A small class-conditioned image diffusion model, trained from scratch: muon at rate 0.016.
Rows from block 5 of a small class-conditioned image diffusion model, named by matrix and row number. Rows with one number belong to one neuron. Each number is 50 + 15 x the weight over its row's rms, rounded and kept within 0 to 99. All counts start at 0. After the name is the row's rms in percent of the matrix's.
Before each neuron's rows are labels from the 100 images, of 14976 (inputs lightly noised), where the neuron reaches its largest size: "patch colour" is the nearest of a few named colours to the mean colour under the peak; "responds to" is what is common among them. Only what is clearly more common there than usual is listed. The data: telescope images of galaxies (Galaxy Zoo DECaLS). In brackets: how many of the 100.
# gate: MLP gate (model.blocks.5.mlp.gate.weight, 768x192), inputs 96-191
# fc1: MLP up (model.blocks.5.mlp.fc1.weight, 768x192), inputs 96-191
# fc2: MLP down (model.blocks.5.mlp.fc2.weight, 192x768, transposed), outputs 96-191

patch colour: brown (70)
responds to: shape: featured or disk (76); edge-on disk: no (74); spiral arms: yes (63)
gate.750 095:66 38 45 59 26 53 60 39 38 64 21 31 57 45 66 64 61 32 43 72 44 62 49 44 51 72 44 48 67 71 46 45 33 44 47 63 56 37 74 51 34 51 32 74 81 54 63 33 52 30 45 23 39 45 62 80 43 76 44 26 52 38 68 52 52 35 36 36 44 52 37 42 55 61 74 53 55 44 22 62 55 41 47 53 59 52 33 52 61 59 28 48 27 27 45 30
fc1.750 106:67 62 60 56 77 45 54 56 62 27 59 47 45 51 41 40 50 59 48 62 58 57 54 56 64 68 83 61 37 56 30 41 72 35 70 67 36 36 34 36 57 62 69 40 42 49 45 66 55 86 58 64 77 57 58 30 55 50 47 56 49 53 34 72 51 54 53 32 56 45 43 62 42 83 34 42 79 52 77 59 44 36 18 52 44 35 73 27 45 32 66 48 59 44 51 69
fc2.750 115:46 36 51 41 13 57 46 34 28 66 24 40 65 38 37 51 55 38 60 50 37 42 53 41 51 57 43 33 67 54 74 48 21 66 35 45 55 44 72 59 36 53 39 53 55 41 68 44 43 30 48 16 25 43 53 70 48 71 56 34 58 42 47 18 51 34 60 65 51 49 40 32 59 33 84 55 19 56 23 51 45 64 83 58 53 42 32 62 68 56 51 52 43 33 61 31

patch colour: grey (96)
responds to: shape: featured or disk (71); edge-on disk: no (68); spiral arms: yes (57)
gate.136 008:74 43 33 21 36 55 57 62 20 33 15 71 46 45 40 51 57 45 51 61 58 41 54 48 44 59 44 54 61 62 59 52 34 41 41 38 43 80 70 42 19 29 62 41 42 68 46 29 46 40 66 48 56 22 47 94 51 66 58 33 46 48 76 50 86 69 89 56 71 44 53 73 62 65 79 43 54 43 53 46 60 69 21 55 36 49 67 69 53 40 39 52 51 65 64 44
fc1.136 011:61 23 46 45 37 53 53 55 40 82 24 50 43 72 38 67 47 37 73 62 42 69 42 53 41 28 79 82 47 53 38 60 38 49 55 36 53 98 51 68 34 50 65 34 44 38 64 60 62 66 28 60 37 37 57 60 66 71 53 35 56 31 63 45 89 55 61 62 45 49 44 41 69 64 87 25 54 60 68 58 44 33 60 49 49 47 52 36 37 56 41 47 48 72 66 58
fc2.136 012:52 21 45 49 33 61 75 46 56 61 57 44 31 66 52 57 34 34 56 60 38 64 41 58 60 25 57 85 36 52 35 51 33 59 51 27 73 92 58 69 42 33 46 47 45 14 59 78 61 73 35 49 47 42 35 35 61 63 36 58 39 43 64 45 66 65 55 37 60 52 60 39 62 51 81 35 38 51 75 46 51 48 50 70 47 49 48 59 36 82 56 56 49 59 52 63

patch colour: brown (69)
responds to: shape: featured or disk (62); edge-on disk: no (53); spiral arms: yes (44)
gate.669 099:52 75 96 65 67 26 20 71 39 56 67 74 43 52 36 27 29 34 56 44 57 44 57 68 76 50 49 69 53 50 49 44 39 64 43 63 23 58 52 21 37 37 45 61 23 39 53 62 22 37 54 64 39 44 33 80 43 53 17 58 40 46 69 75 49 32 29 45 61 41 72 44 42 31 59 40 38 49 76 49 27 27 30 55 63 39 53 69 64 53 71 33 60 61 51 45
fc1.669 098:56 33 27 47 41 47 47 50 51 34 30 33 63 36 52 54 82 55 65 50 62 48 40 17 12 70 54 54 40 60 42 59 52 17 46 69 67 37 47 66 71 65 43 60 57 55 45 52 66 59 43 52 60 63 76 37 18 45 76 66 42 36 54 41 70 85 60 56 50 47 51 53 56 53 28 58 28 38 56 72 61 70 83 38 33 50 29 16 41 57 52 71 53 48 44 55
fc2.669 090:77 44 74 50 56 43 47 24 48 48 44 76 54 44 66 63 50 60 54 37 51 55 58 66 59 35 54 44 31 28 36 47 51 63 72 31 48 51 55 40 21 69 73 35 40 40 65 47 18 32 33 23 62 72 45 56 61 60 39 38 25 44 41 30 51 43 66 41 67 50 56 22 52 47 53 48 67 53 54 42 65 44 35 32 52 59 85 62 61 41 41 36 47 31 72 32

patch colour: brown (32)
responds to: shape: featured or disk (62); edge-on disk: no (51); spiral arms: yes (39)
gate.426 088:51 68 56 36 56 78 44 43 55 30 50 40 07 46 30 05 58 63 42 37 73 38 56 40 72 54 59 44 38 79 64 93 65 27 15 52 57 65 76 64 53 19 77 44 59 46 53 54 23 49 70 38 41 48 39 41 42 70 72 39 49 44 51 80 63 40 31 57 64 62 36 40 47 57 45 83 30 73 48 53 67 34 57 69 52 50 44 23 39 46 31 67 41 70 64 43
fc1.426 082:54 30 41 59 35 28 51 53 41 71 48 55 98 61 67 87 42 43 61 78 22 48 48 57 32 49 55 61 58 23 36 04 49 65 81 48 42 40 33 37 52 72 18 54 43 61 48 51 64 52 21 59 63 57 69 58 63 31 34 63 51 57 40 28 38 60 74 37 42 34 66 59 59 49 51 20 72 33 50 47 38 55 48 32 55 52 57 79 58 47 55 34 59 40 27 59
fc2.426 114:39 66 61 44 72 55 26 61 44 49 48 30 15 29 32 23 67 83 39 32 74 34 48 52 29 48 51 34 43 33 63 91 64 44 15 44 53 40 61 47 64 20 55 37 36 57 55 59 49 40 70 50 27 57 35 26 45 81 80 41 52 39 61 78 39 34 09 52 67 59 17 21 43 57 57 79 27 65 34 40 62 34 40 64 42 24 44 34 48 40 20 60 39 53 51 42

patch colour: grey (100)
responds to: roundness: cigar-shaped (30)
gate.4 092:47 57 57 23 27 47 56 41 49 38 60 55 45 49 59 36 30 42 26 61 59 67 26 21 35 65 58 45 38 30 14 39 65 40 59 39 68 46 52 49 36 51 41 72 52 45 42 33 57 33 62 61 55 27 67 24 56 86 67 53 55 43 53 43 65 45 61 61 84 51 66 34 58 35 70 81 52 60 57 39 54 40 66 28 54 47 65 66 61 29 59 53 77 43 23 69
fc1.4 094:55 53 67 32 35 71 68 65 54 31 60 50 48 38 45 46 29 49 13 53 49 62 35 33 47 54 71 37 58 47 29 54 75 44 46 41 77 54 46 43 34 57 42 58 54 47 38 51 94 21 58 54 38 24 77 31 44 63 62 61 63 44 64 36 64 58 64 39 54 56 45 45 49 48 73 77 54 39 60 34 47 52 75 28 64 41 61 70 68 38 42 34 74 14 28 58
fc2.4 108:36 32 28 62 99 48 46 63 62 42 26 60 58 40 53 79 54 46 76 41 49 42 54 69 60 37 40 78 33 70 61 69 35 49 43 76 25 51 35 45 70 49 70 40 41 52 52 68 37 66 31 48 53 76 40 58 45 40 37 37 51 64 28 55 43 41 60 50 44 44 43 57 45 61 37 20 48 52 56 40 45 68 18 61 62 63 54 34 43 60 59 49 30 56 85 47

patch colour: brown (39); grey (32)
responds to: spiral arms: yes (39)
gate.541 086:37 71 53 31 53 65 54 42 57 50 60 33 54 51 40 56 59 47 78 45 69 36 49 37 40 65 43 58 40 62 71 47 67 48 35 27 56 72 40 50 34 37 41 57 54 42 60 52 53 38 55 55 46 38 75 77 59 38 66 64 77 57 81 60 07 68 49 75 42 21 57 42 45 83 58 65 49 17 42 41 55 54 44 61 57 55 42 62 62 23 08 66 09 32 49 27
fc1.541 078:68 52 43 52 43 14 68 60 33 20 34 74 37 47 51 57 38 45 49 36 72 72 51 61 56 30 37 21 46 54 48 52 32 47 47 58 20 40 49 59 56 31 39 27 47 53 37 32 63 55 58 54 59 35 36 33 53 79 45 41 42 43 24 34 84 56 47 53 48 66 49 63 51 16 32 48 51 60 61 36 67 26 50 40 44 33 49 43 35 92 73 48 70 54 58 61
fc2.541 116:39 77 43 45 40 70 42 26 51 82 69 39 59 50 43 36 73 49 59 43 41 43 47 41 36 87 55 70 54 56 64 37 62 74 27 24 51 56 43 47 43 63 50 58 37 43 57 45 50 43 46 42 41 42 57 56 51 20 66 62 61 59 79 39 13 58 42 65 50 36 48 44 54 72 63 74 61 22 33 56 42 51 55 43 63 40 40 54 62 17 27 70 22 38 45 36

patch colour: brown (54)
responds to: shape: featured or disk (66); edge-on disk: no (61); bulge size: moderate (27)
gate.534 081:63 44 65 31 34 46 29 54 34 56 17 33 43 39 52 52 30 41 44 59 21 62 22 80 74 23 55 57 21 74 85 45 52 14 30 31 74 42 78 53 33 24 66 50 64 37 20 44 58 42 52 54 41 62 59 53 54 50 31 74 53 56 56 68 52 54 32 35 44 44 62 54 42 41 27 45 32 45 31 29 49 43 43 33 46 55 64 71 51 40 41 35 73 56 53 44
fc1.534 093:31 45 36 49 80 53 69 46 63 82 60 70 75 55 42 61 66 49 64 57 34 53 42 45 33 59 51 57 57 44 77 32 41 59 78 70 49 71 22 64 96 71 49 63 41 36 73 84 34 34 61 29 77 49 51 25 38 94 39 21 39 28 28 38 18 31 40 57 64 46 48 40 65 56 63 49 66 55 79 64 46 60 53 44 34 22 29 49 49 59 37 77 39 36 24 68
fc2.534 102:52 59 59 41 45 37 55 33 32 58 27 44 19 78 40 53 30 54 34 37 53 70 36 47 43 45 41 45 43 60 30 38 53 45 32 30 45 44 69 37 14 51 80 63 65 45 17 23 73 59 44 62 41 40 36 59 53 30 36 62 44 60 68 63 72 78 62 44 37 40 55 49 39 53 29 33 14 34 27 41 58 59 33 36 63 52 66 43 71 50 62 52 45 51 69 16

patch colour: brown (73)
responds to: shape: featured or disk (78); edge-on disk: no (70); spiral arms: yes (61)
gate.300 144:54 73 67 53 31 50 53 56 44 43 52 62 59 48 52 65 30 26 76 41 88 30 41 67 58 79 33 58 44 41 40 65 60 48 46 52 28 33 31 60 64 44 32 48 46 35 47 55 57 57 45 50 63 66 35 52 39 79 42 72 55 41 60 54 25 70 67 34 25 51 44 55 60 42 69 30 42 48 40 41 59 76 33 54 40 66 61 52 65 53 99 44 42 52 39 56
fc1.300 126:50 65 70 67 30 56 67 53 94 64 53 37 52 66 47 51 51 34 74 46 71 44 62 45 40 63 39 44 56 33 36 37 56 48 58 42 70 35 32 52 35 57 55 44 53 35 58 72 50 40 56 50 47 62 18 45 34 76 48 33 53 59 40 48 30 64 50 12 32 54 53 50 40 70 46 45 62 49 36 54 72 37 46 31 43 56 61 38 56 47 78 55 21 49 54 40
fc2.300 089:50 56 59 67 55 17 28 35 31 30 69 68 57 79 57 30 73 61 50 64 49 47 60 27 38 71 50 54 64 18 48 40 48 30 37 66 61 47 38 48 48 46 41 59 45 72 55 44 53 49 57 61 44 43 62 61 38 24 56 72 41 30 49 50 63 17 42 66 40 43 61 25 66 62 56 40 28 62 56 46 52 36 71 55 09 68 22 55 31 55 24 39 77 65 52 25

patch colour: brown (78)
responds to: shape: featured or disk (76); edge-on disk: no (74); spiral arms: yes (68)
gate.74 085:60 56 42 39 28 61 44 41 65 51 82 56 65 44 76 51 57 37 53 45 42 71 52 43 62 70 50 74 66 68 74 40 45 54 54 64 38 43 44 35 44 44 68 59 33 55 75 67 57 40 39 68 48 80 40 64 53 63 61 54 41 44 66 72 71 61 27 70 49 49 60 40 49 35 69 69 50 36 49 79 60 46 30 52 42 23 55 35 31 44 68 52 55 78 69 40
fc1.74 068:30 50 48 59 60 32 47 60 36 39 20 47 40 63 27 38 56 62 36 50 52 42 50 67 45 24 44 24 43 23 20 80 53 59 34 22 71 54 59 66 58 42 34 41 65 39 36 21 55 58 57 47 59 27 61 29 55 42 41 71 60 51 14 40 35 37 82 25 54 48 58 54 54 57 51 21 44 61 50 25 37 69 67 52 68 78 41 53 62 64 33 38 46 20 57 58
fc2.74 114:44 62 52 46 33 59 46 66 54 61 56 43 54 24 57 43 67 48 58 44 51 69 33 37 39 76 61 77 52 64 72 34 62 62 58 53 34 37 53 43 57 44 64 38 43 38 81 50 83 46 41 80 53 79 41 57 57 70 39 53 43 36 68 47 40 51 35 78 59 57 50 45 60 53 77 63 20 45 41 71 53 34 26 71 42 06 51 53 46 53 70 46 66 61 70 43

patch colour: brown (79)
responds to: shape: featured or disk (81); edge-on disk: no (50); edge-on disk: yes (30)
gate.697 135:35 54 56 59 36 49 51 52 40 35 51 66 48 53 43 29 71 55 48 38 60 29 59 47 67 68 36 48 65 41 44 36 67 57 44 51 78 69 39 34 49 71 49 49 65 66 47 62 39 42 42 25 34 65 49 36 48 49 70 60 59 65 51 41 32 52 66 45 52 53 70 30 34 28 51 01 39 59 35 45 52 81 39 50 45 83 69 53 47 63 84 40 31 54 45 13
fc1.697 125:68 40 45 71 03 53 48 64 50 55 58 76 66 59 52 55 60 32 72 38 65 30 65 71 49 68 35 42 86 46 58 40 45 49 72 59 55 77 39 30 59 57 58 57 51 39 41 65 17 54 58 53 27 26 49 57 60 52 66 49 59 76 77 62 54 51 52 52 55 60 45 35 51 06 62 48 36 48 57 73 68 55 60 54 36 62 53 39 48 65 80 41 52 62 28 35
fc2.697 095:66 52 47 44 66 42 39 36 54 28 54 19 42 73 54 41 56 51 55 51 38 43 45 47 41 27 39 30 21 46 54 50 59 46 43 59 36 11 56 58 70 50 39 52 39 44 38 42 54 49 59 53 83 53 36 63 34 78 46 37 33 33 35 64 51 46 53 39 35 48 40 51 90 98 56 52 48 75 40 50 44 42 70 67 32 27 53 37 27 52 25 55 51 55 60 52

patch colour: pink (42); grey (39)
responds to: edge-on disk: no (51); spiral arms: yes (42)
gate.144 088:36 46 46 52 46 64 49 62 50 60 58 59 36 49 62 59 58 50 61 61 63 57 43 78 52 72 44 52 56 47 41 41 55 49 35 68 73 24 64 44 56 49 39 60 64 55 71 25 39 69 46 44 64 56 66 71 25 31 51 74 38 67 56 49 43 68 57 68 63 39 42 39 72 22 30 39 35 41 22 73 34 49 60 54 70 57 34 60 29 44 50 45 57 49 28 51
fc1.144 105:80 56 53 56 49 34 65 23 51 68 60 39 50 40 47 69 24 47 64 65 55 35 38 43 66 52 27 28 60 54 28 49 59 60 48 53 37 61 16 51 55 44 62 34 37 52 45 51 48 49 56 36 31 39 48 40 75 54 17 32 55 52 59 54 66 40 41 35 24 26 44 48 50 72 35 63 57 72 62 43 46 82 23 41 34 37 49 70 74 51 51 36 46 38 70 47
fc2.144 105:22 54 47 47 43 58 26 75 63 54 43 54 61 56 43 44 76 53 46 33 58 52 54 50 56 44 46 82 30 55 71 51 44 54 44 43 47 46 70 48 49 39 42 61 61 47 42 42 59 40 42 68 66 68 40 66 08 51 63 58 55 49 56 44 32 52 51 74 68 71 68 54 64 30 46 29 36 37 37 67 31 33 64 60 64 61 46 44 28 42 44 59 43 62 12 50

patch colour: brown (73)
responds to: roundness: cigar-shaped (34); edge-on disk: yes (26)
gate.247 089:72 37 42 44 41 44 31 55 38 73 26 37 55 40 67 92 59 43 48 51 39 51 43 90 47 29 45 69 52 54 55 65 77 56 39 48 46 51 41 49 50 57 43 56 61 64 51 44 53 39 52 27 56 57 41 43 44 52 50 51 52 53 36 39 23 45 56 39 58 47 54 60 58 50 51 55 42 56 08 55 88 60 57 07 43 59 58 52 77 60 53 42 63 72 90 19
fc1.247 079:35 20 47 30 20 24 35 62 31 60 15 45 56 45 75 69 51 31 54 38 55 52 31 75 37 35 44 57 45 63 50 55 75 48 44 53 55 42 34 47 56 62 46 57 51 56 75 48 55 47 62 45 49 61 48 49 54 46 56 59 56 53 50 40 19 68 45 23 36 57 63 63 48 59 65 62 34 46 18 64 69 58 60 25 34 75 66 13 62 65 66 60 63 61 82 30
fc2.247 104:39 61 60 58 71 68 58 49 57 48 70 51 41 66 33 33 30 73 49 50 59 37 57 23 49 74 34 35 53 35 55 43 12 46 65 37 43 64 71 46 51 41 47 45 46 33 52 58 43 50 46 79 60 33 68 33 58 49 47 40 34 26 56 79 54 47 57 66 46 42 69 49 62 46 58 44 70 46 78 42 13 50 35 94 51 42 49 70 49 29 43 57 36 39 17 79