config.toml
model = "class-conditioned image diffusion model"
horizontal_flip = true
cond_dropout = 0.1
norm = "rmsnorm"
fused_qkv = false
layer_scale_init = 1.0
layers = 8
positions = "sincos"
optimizer = "muon"
momentum = 0.95
nesterov = true
grad_clip = 1.0
batch_size = 128
warmup_steps = 410
weight_decay = 0.01
Rows from block 4, named by matrix and row number. Rows with one number belong to one neuron. Each number is 128 + 24 x the weight over its row's rms, rounded and kept within 0 to 255. All counts start at 0. After the name is the row's rms in percent of the matrix's.
# gate: MLP gate (model.blocks.4.mlp.gate.weight, 768x192), inputs 0-95
# fc1: MLP up (model.blocks.4.mlp.fc1.weight, 768x192), inputs 0-95
# fc2: MLP down (model.blocks.4.mlp.fc2.weight, 192x768, transposed), outputs 0-95
gate.559 109 [177 120 128 108  93 196 117 105 137 133 138 154 188 101  90 149 131 100 122 158 124 113 128 127 116 129 153 145 170 137  96 149 110 150 123 154 127 147 123 164  92 131 126 127 146 125 111 155 164 126 133 112 136 100 149 130 138 147 136 130  67 158 118 144 146  80 122 103 132 108  93 106  97 123  97 131 117 146 176 161 145  89 154 104  89 124 150 172 180 108 121  98 114 100  86 118]
fc1.559 095 [158 158 114 158  93 147 103 108 138  95 165 122 133  95  57 127 166  92 150 160 106 139 133 131 117 133 123 117 151 142 127 140 107 125 163 132 124 115 192 143 127 158 154 149 128 119 128 149 165 122 159 145 147 128  75 143  87 157 126 147 102 167 146 111 136  94  88  83 126 124 135 154 109  83 101  98 121  99 147 141 114 100 168 121 126 132 129 139 175  86 143 104  83 108  95 157]
fc2.559 132 [ 86 139 117 136 168  73 115 115 120 120 106 110  95 140 122  97  98 173 140 113 123  66 115 138 112 101 112 120  71 112 141 128 177 113  94 137 126 131  67 107 143 123 125 137 141 118 111  83 108 144  98 129 114 147 128 162 140 108 146 138 178  77 129 121 137 137 158 157 134 136 136 114 112 178 161 140 169 115  87 100 149 156 124 147 131 102 111  80  99 123 122 152 178 112 151 111]
gate.560 086 [ 83 121 130 184 122 107 110 144 177  89 109  87 131 139  78 134 157 146 130 158 132 124 137 118 107 164 160 169 128 135 137 153  93 128 114 140 119 133 130 139 121 116 123 107 168 139 116 150 140  97 152 131 149 130 125 112 112 149 131 153 105 161 110  65 109 135 210 106 122 105 184 134 125 161 153 150 104 171 135 112 112 149 140 109 139 135  92  90 106 122 164 132 161 133 155 132]
fc1.560 075 [135 165 143 129 140 141 181 134 129  86 136 127  95 100 122 118 180 127 101 130 118 118 132 106 123  97  84 140 159 152 155 133 106 132  91 133 143 147 110 139  91 119 118  85 124 103 134 124 105 146 114 110 139 136 121 130 125 170 168 105  97 134  67 122 123 165 132 146 132 129 129 161 182 134 130 114 112 158 125 141 159 135 135 122 137 143 122 170 130 142 118  82 112  60 115 139]
fc2.560 064 [137 133  68  64 118 141 120 143  87 138 119 142 156 122 161  97 141 126 127 141 148  88 103 110 151 140 137 137 141  76  89 138 165 115 137 100  90  83 135  87 145  98 135 157 129 147 132 109 162 162 120 152 112 117 144  78 112 116 132 128 126  92 151 194 100 135 148 105  93 162 108 128 112 138 139 144 129  99 152 148 155 136 143 177 111  87 105 119 127  83 136 152 128 154 136 120]
gate.561 107 [150 123 153 122 113 138 111 155 124 105  85 144 110  94 156 133 146 114  79 150 141 145 181 136 155 104 169 125 118  92 176  88 140 125 133  91 138 140 145 144  97 159  88 129 134 117  95 149 120 113 123 115 170 113 142  95 183 132 137 136 123  99 135  96 125 103 143 137  87 138 121 109 133  79 147 127 142 153 157 113 114 156 134  99 121 152 106 110 100 127 110 141 119 137 170 134]
fc1.561 115 [141 181 140 166 115 174 166 152 141  71 136 113 158 137 129 142 173 122 110  93 114 144 177 112 194 109 123 138 161  91 139 130  80 161 104  95 100 122 112 143 116 146 147 140 108 132 180 137 104  85 147 138 128 166  79 122 151 105 165 126 164 161 168  97 102 132 143 184 142 132 112 145 106  92 170 147  81 110 119 109 123 162 149 123 114  65 103 104 125 135 112 127 125 129 107 121]
fc2.561 090 [126 117  94 111  83 162 145 124  90 139 103 129 132 145 119  94  63 146 161 165 104 150  93 130 143 129 133 127 113 153 115 127 132 144 137 177 147 138  94 137 136 135 142 163 125 126 144 107 135 151 134 104 128 136 146 107 113 134 157 135 149 124 134 142 127 118 118 132 174 100  83  99 126 167 109 101 104 120 130 140 126  99 128 176 126  91 126  82 102 160 125 128 141 112 167 104]
gate.563 047 [ 80 130 161 164 127 128 148 153 103 138 116 134 108  92 114 161 145 137 196 121 130 124 137 114 127 146 118 118 118 147 136 124 134 124 167 150  81 112 136 115 120 107  88 147 135 131 126 116 173 102 103 139 132 171 186 183 128 122 150 117 158 140 120 175  98  90 169 163 144 146 126 114 144  94 102  93 119 101 111 126  84 106 113 118 133 126 109 130 143  95  95 158  84 116 153 132]
fc1.563 047 [135 129 147 173 132 123 154 110 139 129 124 117 105 146 108 122 129 150 119 121 135 101 156 128 119 158  87 121 143 160 144 104 144 133 135 164 118 119 104 123 130 122 129 106 133 152 164  92 141 145 129 100  60 132 113 121 143 162 157  79 136 174 157  75 170 134 144 165 153 121 128 141  97 139 160 166 122 101  80 137 104 123 146  98 140 105 113 108 140 114 102 152 101 140 152 113]
fc2.563 055 [140 129  97 105 140 110 106 145 129 184 118 149 135 136 144 145 115 139 121 142 127 105  76 160 142  96 182 106 116 118 119 112 136  86 115  93 166 145 137 124 149 134  83  78 109 111 107 108  66 170 103 139 143 109 143  99 121 127 115 133 152 138 135 119 136  95 122 106 118 109 143 106 168 116  72 137 121 114 149 108 158 148 136 126  93 150 164 165 131 165 137 111 174 143 124 120]
gate.564 081 [108  94 138 118 133 106 167 130 123 122 108 123 103 143 102 156 155 112  97 140 110 124  99 133 121 136 131 125 134 143 107 153 101 122 101 102  99 145  87 132 118 151 108 155 150 179 139 170 113  95 133 129 101 109 120  96 139 122 128 145  91  98 144  91  97 185 153 169 132 125 154 111 110 106 147 117 136  93 128 112 128 116 114 115 123 133  92 137 141 165 150 113  88 123 138  92]
fc1.564 083 [151 166 128 120 134 161  82 120 159 110 165 120 143 113 131 117  91 152 165 100 154 131 144 135 154 123 148 129 120 131 133  99 146 112 158 152 134 139 173  99 155 130 126 112 112  86 122  75 187 176 149 120 136 129 141 171 100 122 135 122 148 157  97 140 160 133 116  85 134 128 115 145 143 145 103 132  92 157 103 144 122 143 134 126 148 113 172 111 120 105 135 138 143 128 124 148]
fc2.564 125 [ 89 103 144 143 126 127 150 161 112 136 116 132 112 136 136 157 139 104 132 167 140 126 109 121 129 152 119 144 171 149 126 148  97 116 109  89  99 131 114 139 164 136 137 185 122 173 116 100 160  89 118 128 104 117 119 117 121  82 113 117  92 116 127  75 117 151 186 165 159 148 133  97  95  84 165 108 127 107 118 128 150 121 154  92 139 121 116 147 123 169 131 120  92 124 147 103]
gate.565 121 [172  94 122 160 152 110 135 136 155 165 129 110 137 135 119 153 132 142 123 179 117 146 129 127 134  97 108 102  77 151 109 147 148 128 137 118  82 153 147 146 120 129 109 130 119 107 126 134  97 107 139 109 124 154 137  85 158 141 149 138 113 129 141 137 133 129 123 115 135 133 125 122 120 120 136 185  85 141 176 147 144 117 138 122 128  94 141 137 149  99 129 122 154 130 129 127]
fc1.565 121 [150 113 148  96 127 104 145 108 135 192 111 153 104 139 105 185 159 156 125 109 141 115 147 138 116 152 121 130  47 138 150 115 139 118 128 106 121 129 107 108  76  88 103 124 118 166 102 143 134 116 132 148 138 110 128 121 162  89 135 119 127  93 115 141 116 105 148 160  82 107 112 113 103 106 105 109 126 108 128 127 128 130 178 106 122  99 129 167 162 104 141 112 121 145 111  85]
fc2.565 085 [105 124 118 161 148 148 107 145 121  71 138 112 129 120 148  84 110 121  88 127 134 132 103 130 134 138 129 121 161 152 126  93 120 122 100 150  91 124 162 100 146 109 113 133 141 145 124  87 163 127  84 123 124 172 117 122 101 123 166 103 119 140 133 169  82 153 122 104 169 141 110 109 130 145 117 127 110 166  78 114 124 161 116 130 123 147  90 104 101 146  97 148 109  86 139 135]
gate.566 111 [140 113 142 103 135 149 160 141 134 110 133  91 117 140 116 142  99 114 124 109 138  98 155 118 166 155 156 116 151 111 141 159  94 113 104 151 173  77 123 102 115 121 120 116 130 102 154 171 121 132 170  77 128 124 146 159  79  97  82 147 136 137 112 114 125 139 129 104 143 139 134 102 174 142 152 119 111  75 121 154 131 103 120  94 139 100 161 119 129 121 108 116 129 106 143  62]
fc1.566 106 [114 131 134 157 122  90 104 114 107 131 103 115 150 131 135 146 120 141 169 143 130 162 138 122 102  88 113 155 117 163 103 114 137 142 150 123  90 155 136 129 111 127 141 134 106 130 136  95 164 101  99 142  96 127 129  77 153 118 185  91 114 142 147 139 134 134 155 130 148 122  96 159  61 119  99 136 117 172 149 116 104 145 143 126  96 150  75  90 121 142 155 119 114 143 141 185]
fc2.566 094 [150  89 115 130 142 111 117 113 128 153 151 134 144 165 165 125  79 115 132 114 109 165 162 150 103  98 174 100 141 142 136 126 105 122 176 110 120  99 131 153 120  78 139 151 134 134 135 132 127 157 183 112 150 121 133 138 121 133  91 135 146 149 135 121 123 139 106 143 118 148 113 130 114 150 153  93 153 118  86 105 156 154 129 106  89 131 170 103 130 144 147 152 126 148  89 115]
gate.567 099 [136 102 204 151 140  98 131 124 133  79  95 118 128 137 126 155 134  95 115 135 160 130 157  82 149  90 127 131 103 143 118 133 150 127  78 136 151  90  97 107 114 109 116 152 101 181 135 153  81 135 147 158 136 187 124  85 148 141 100 119 113 136  74 136 125 132 144 157 140  80 119 119 162 161 111 114  71 152 126 124 140 111 146 131 122 164 146 115 125 115 180 109 169 161 131 127]
fc1.567 109 [150 148 151 143 133 152 161 128 114 164 137 165 138 106 117 149 156 118 119 151 149 135 129 139  89 121 171 101 117 103 140 166 124 166 130  89 121 154 100 136 109  95 140 124 102 163 113 160 108  95  97 157 108 142  81 122 134 152 129 113 109 150  88 120  84 124 115  95 154  81 107 107 104 130  88  85 125 134 104 129 109 162 124  77 149 127 165 134 146 100 146 117 151 111 109 115]
fc2.567 119 [105  94  28  67 103  98  95 129 125 144 137 119 142 108 123 102 116 153 107 121 112 129 127 150 124 160  82 137 164 124 126 110 134 132 143 122 106 136 122 151 145 145 118 123 146  86 134 140 186 174 170  73 110  91 131 138 107 121 101 143 103 119 141 121 116 120 118 153  98 184 108 141 162  89 165 170 158 115 154 120 103 114 125 142 129 115  86 107 143 182  99 158 117 145 155 124]
gate.568 099 [173 100 115 113 164  68 135 114 135 105  80 185 135 109 127 114 115  99 115 137 107 141 111 180 125 100 117 123 140 124 161 128 103 132 105 118 142 106 126 119 128 149 147 146 136 102 128 145 111 169 121 122 121 113 177 152 126 121 129 149  64 131 111 105  97 125 129 156 126 190 137  83 134  98 106 148 151  78  82 124 101 125 151 172 151 142 132 156 158 122 164 127  89 130 155 113]
fc1.568 091 [129 122  83 143 128 116 171 127 184 172 102 145 143 159  86 126  93 111 114 120  95 199 142 136 160 152  92 131 122 128 151 123 124 149 156 145 154 123 105  91 104 150 131 118 120 131 142 128 117 113  84 116 142  67 122 145 145 122 117  79  81 156 127  55 163 152 146 111 144 155 143 108 146 134  95 132 157 130 125 133 109 136 121 146 155 145 127 151 158 149 163 131 108 115 145 118]
fc2.568 106 [137 162 180 128 147 133  42 126  98 121 140 128 119 107 167 123 128 166 131  87 149  64 130 118 152 138 138 135 143  90 133 152 176  93  94 110 102 121 102 115 149  92 102 106 114  82  92 135 109 123 114 132 115 154 138 118  77 101 117 152 167 123 132 119 158  90 120 147 128 114 123 180 100 149 151 122 116 146 170 117 164 155 124 107 144 114 100  90 106 144 138 153 111  90  96 137]
gate.569 068 [172 129 128  98 166 122 137 141 135 169 100  90 148 108 168 121 152 130 118 127 133 142 126 102 203  76 101 157 123 132 138 142 148 127 123 154 154 129 113 144 175 144 126 134 141 115  72 104 135  90 128 150 109 106 167 121 119 125 119 130 118 153 164 130  88 135 139 130 140 122 177 121 140 154 149 144 149 163 147  81 139 127 132 141 102 157 116 114 127 127  87 163 117 137 150 175]
fc1.569 056 [103 125 117 167  75 143  88  94 119 103 157 170 104 132  87 116  98 124 108 146 112 114 129 163  63 141 159  91 130 102 119  94 132 128 146 114 109 115 133 105  77 143 134  99 101 147 164 193 151 160 121 109 141 149  82 138 123 131 127 136 137 116  99 131 147 113 128 118 108 137 100 128 123 105  86 143 108  92 107 162 143 132 101 143 109 116 138 160 151 116 141 116 125 130 118 105]
fc2.569 103 [168 146 159 119 171 138 133 129 127 149 136 114 126 112 137  94 158 154 109 112 150 129 123 110 173  97  97 150 149 107 142 134 138 149 120 134 161 129 114 130 169 104 135 109 147 115  76 101 115  79 108 148 151 120 156 111  99 112 125 155 144 168 147 131  69 148 115 117 157 118 164 119 132 143 159 145 129 176 166  89 111 108 121 132 132 147 115 125 115 140 104 147  99 149 142 158]
gate.570 102 [125 132 131 117 104 130 147 104 173 170 159  99 111 154 132 168 121 120 140 132 163  51 128 103 125 116 139 106 102 121 105 136  88 146 137  82 139 133 120 139  96 111 105  92 124 150 142 123  86  99 120 119 131 151  89 143 124 152  89 111 126 135  73 137  97 140 184  98 122 125 108 150 111  88 139 135 168 105  88 144 134 125 107 149 108 106 158 100 142 167 152 164 123 132 145 100]
fc1.570 125 [117 110 144 111  96 148 128 109 123 155 163 110 112 145 143 169 113 130 129 141 188  62 124 150 141 119 150 117  88 142 132 131  73 138 152  81 110 137 110 131 126 109 124  86 150 150 134 149 113 102 122 106 144 146  96 119  87 178  82 126 139 134  83 128 103 118 125 100 131 153 137 119 109  87 118 135 175  80  69 131 123 154 131 151 144 144 118 102 162 136 168 155 131 117 142 119]
fc2.570 115 [136 143 142 126 142  66 113 142 136  72 114 170 129  95 104  98 147 138 156 136  93 166 132 125 130 128  93 138 166 138 145 117 179 101 107 181 129 121 112 101 142 127 123 127 106 125  94 128 130 155 122 159  90  95 151 138 145  76 176 150 125 127 136 142 165 127 142 131 110  90 108 132 156 182 132 128  77 123 197 143 101 104 141 115 104 116  98 169 121 110  99  83 132 143 106 138]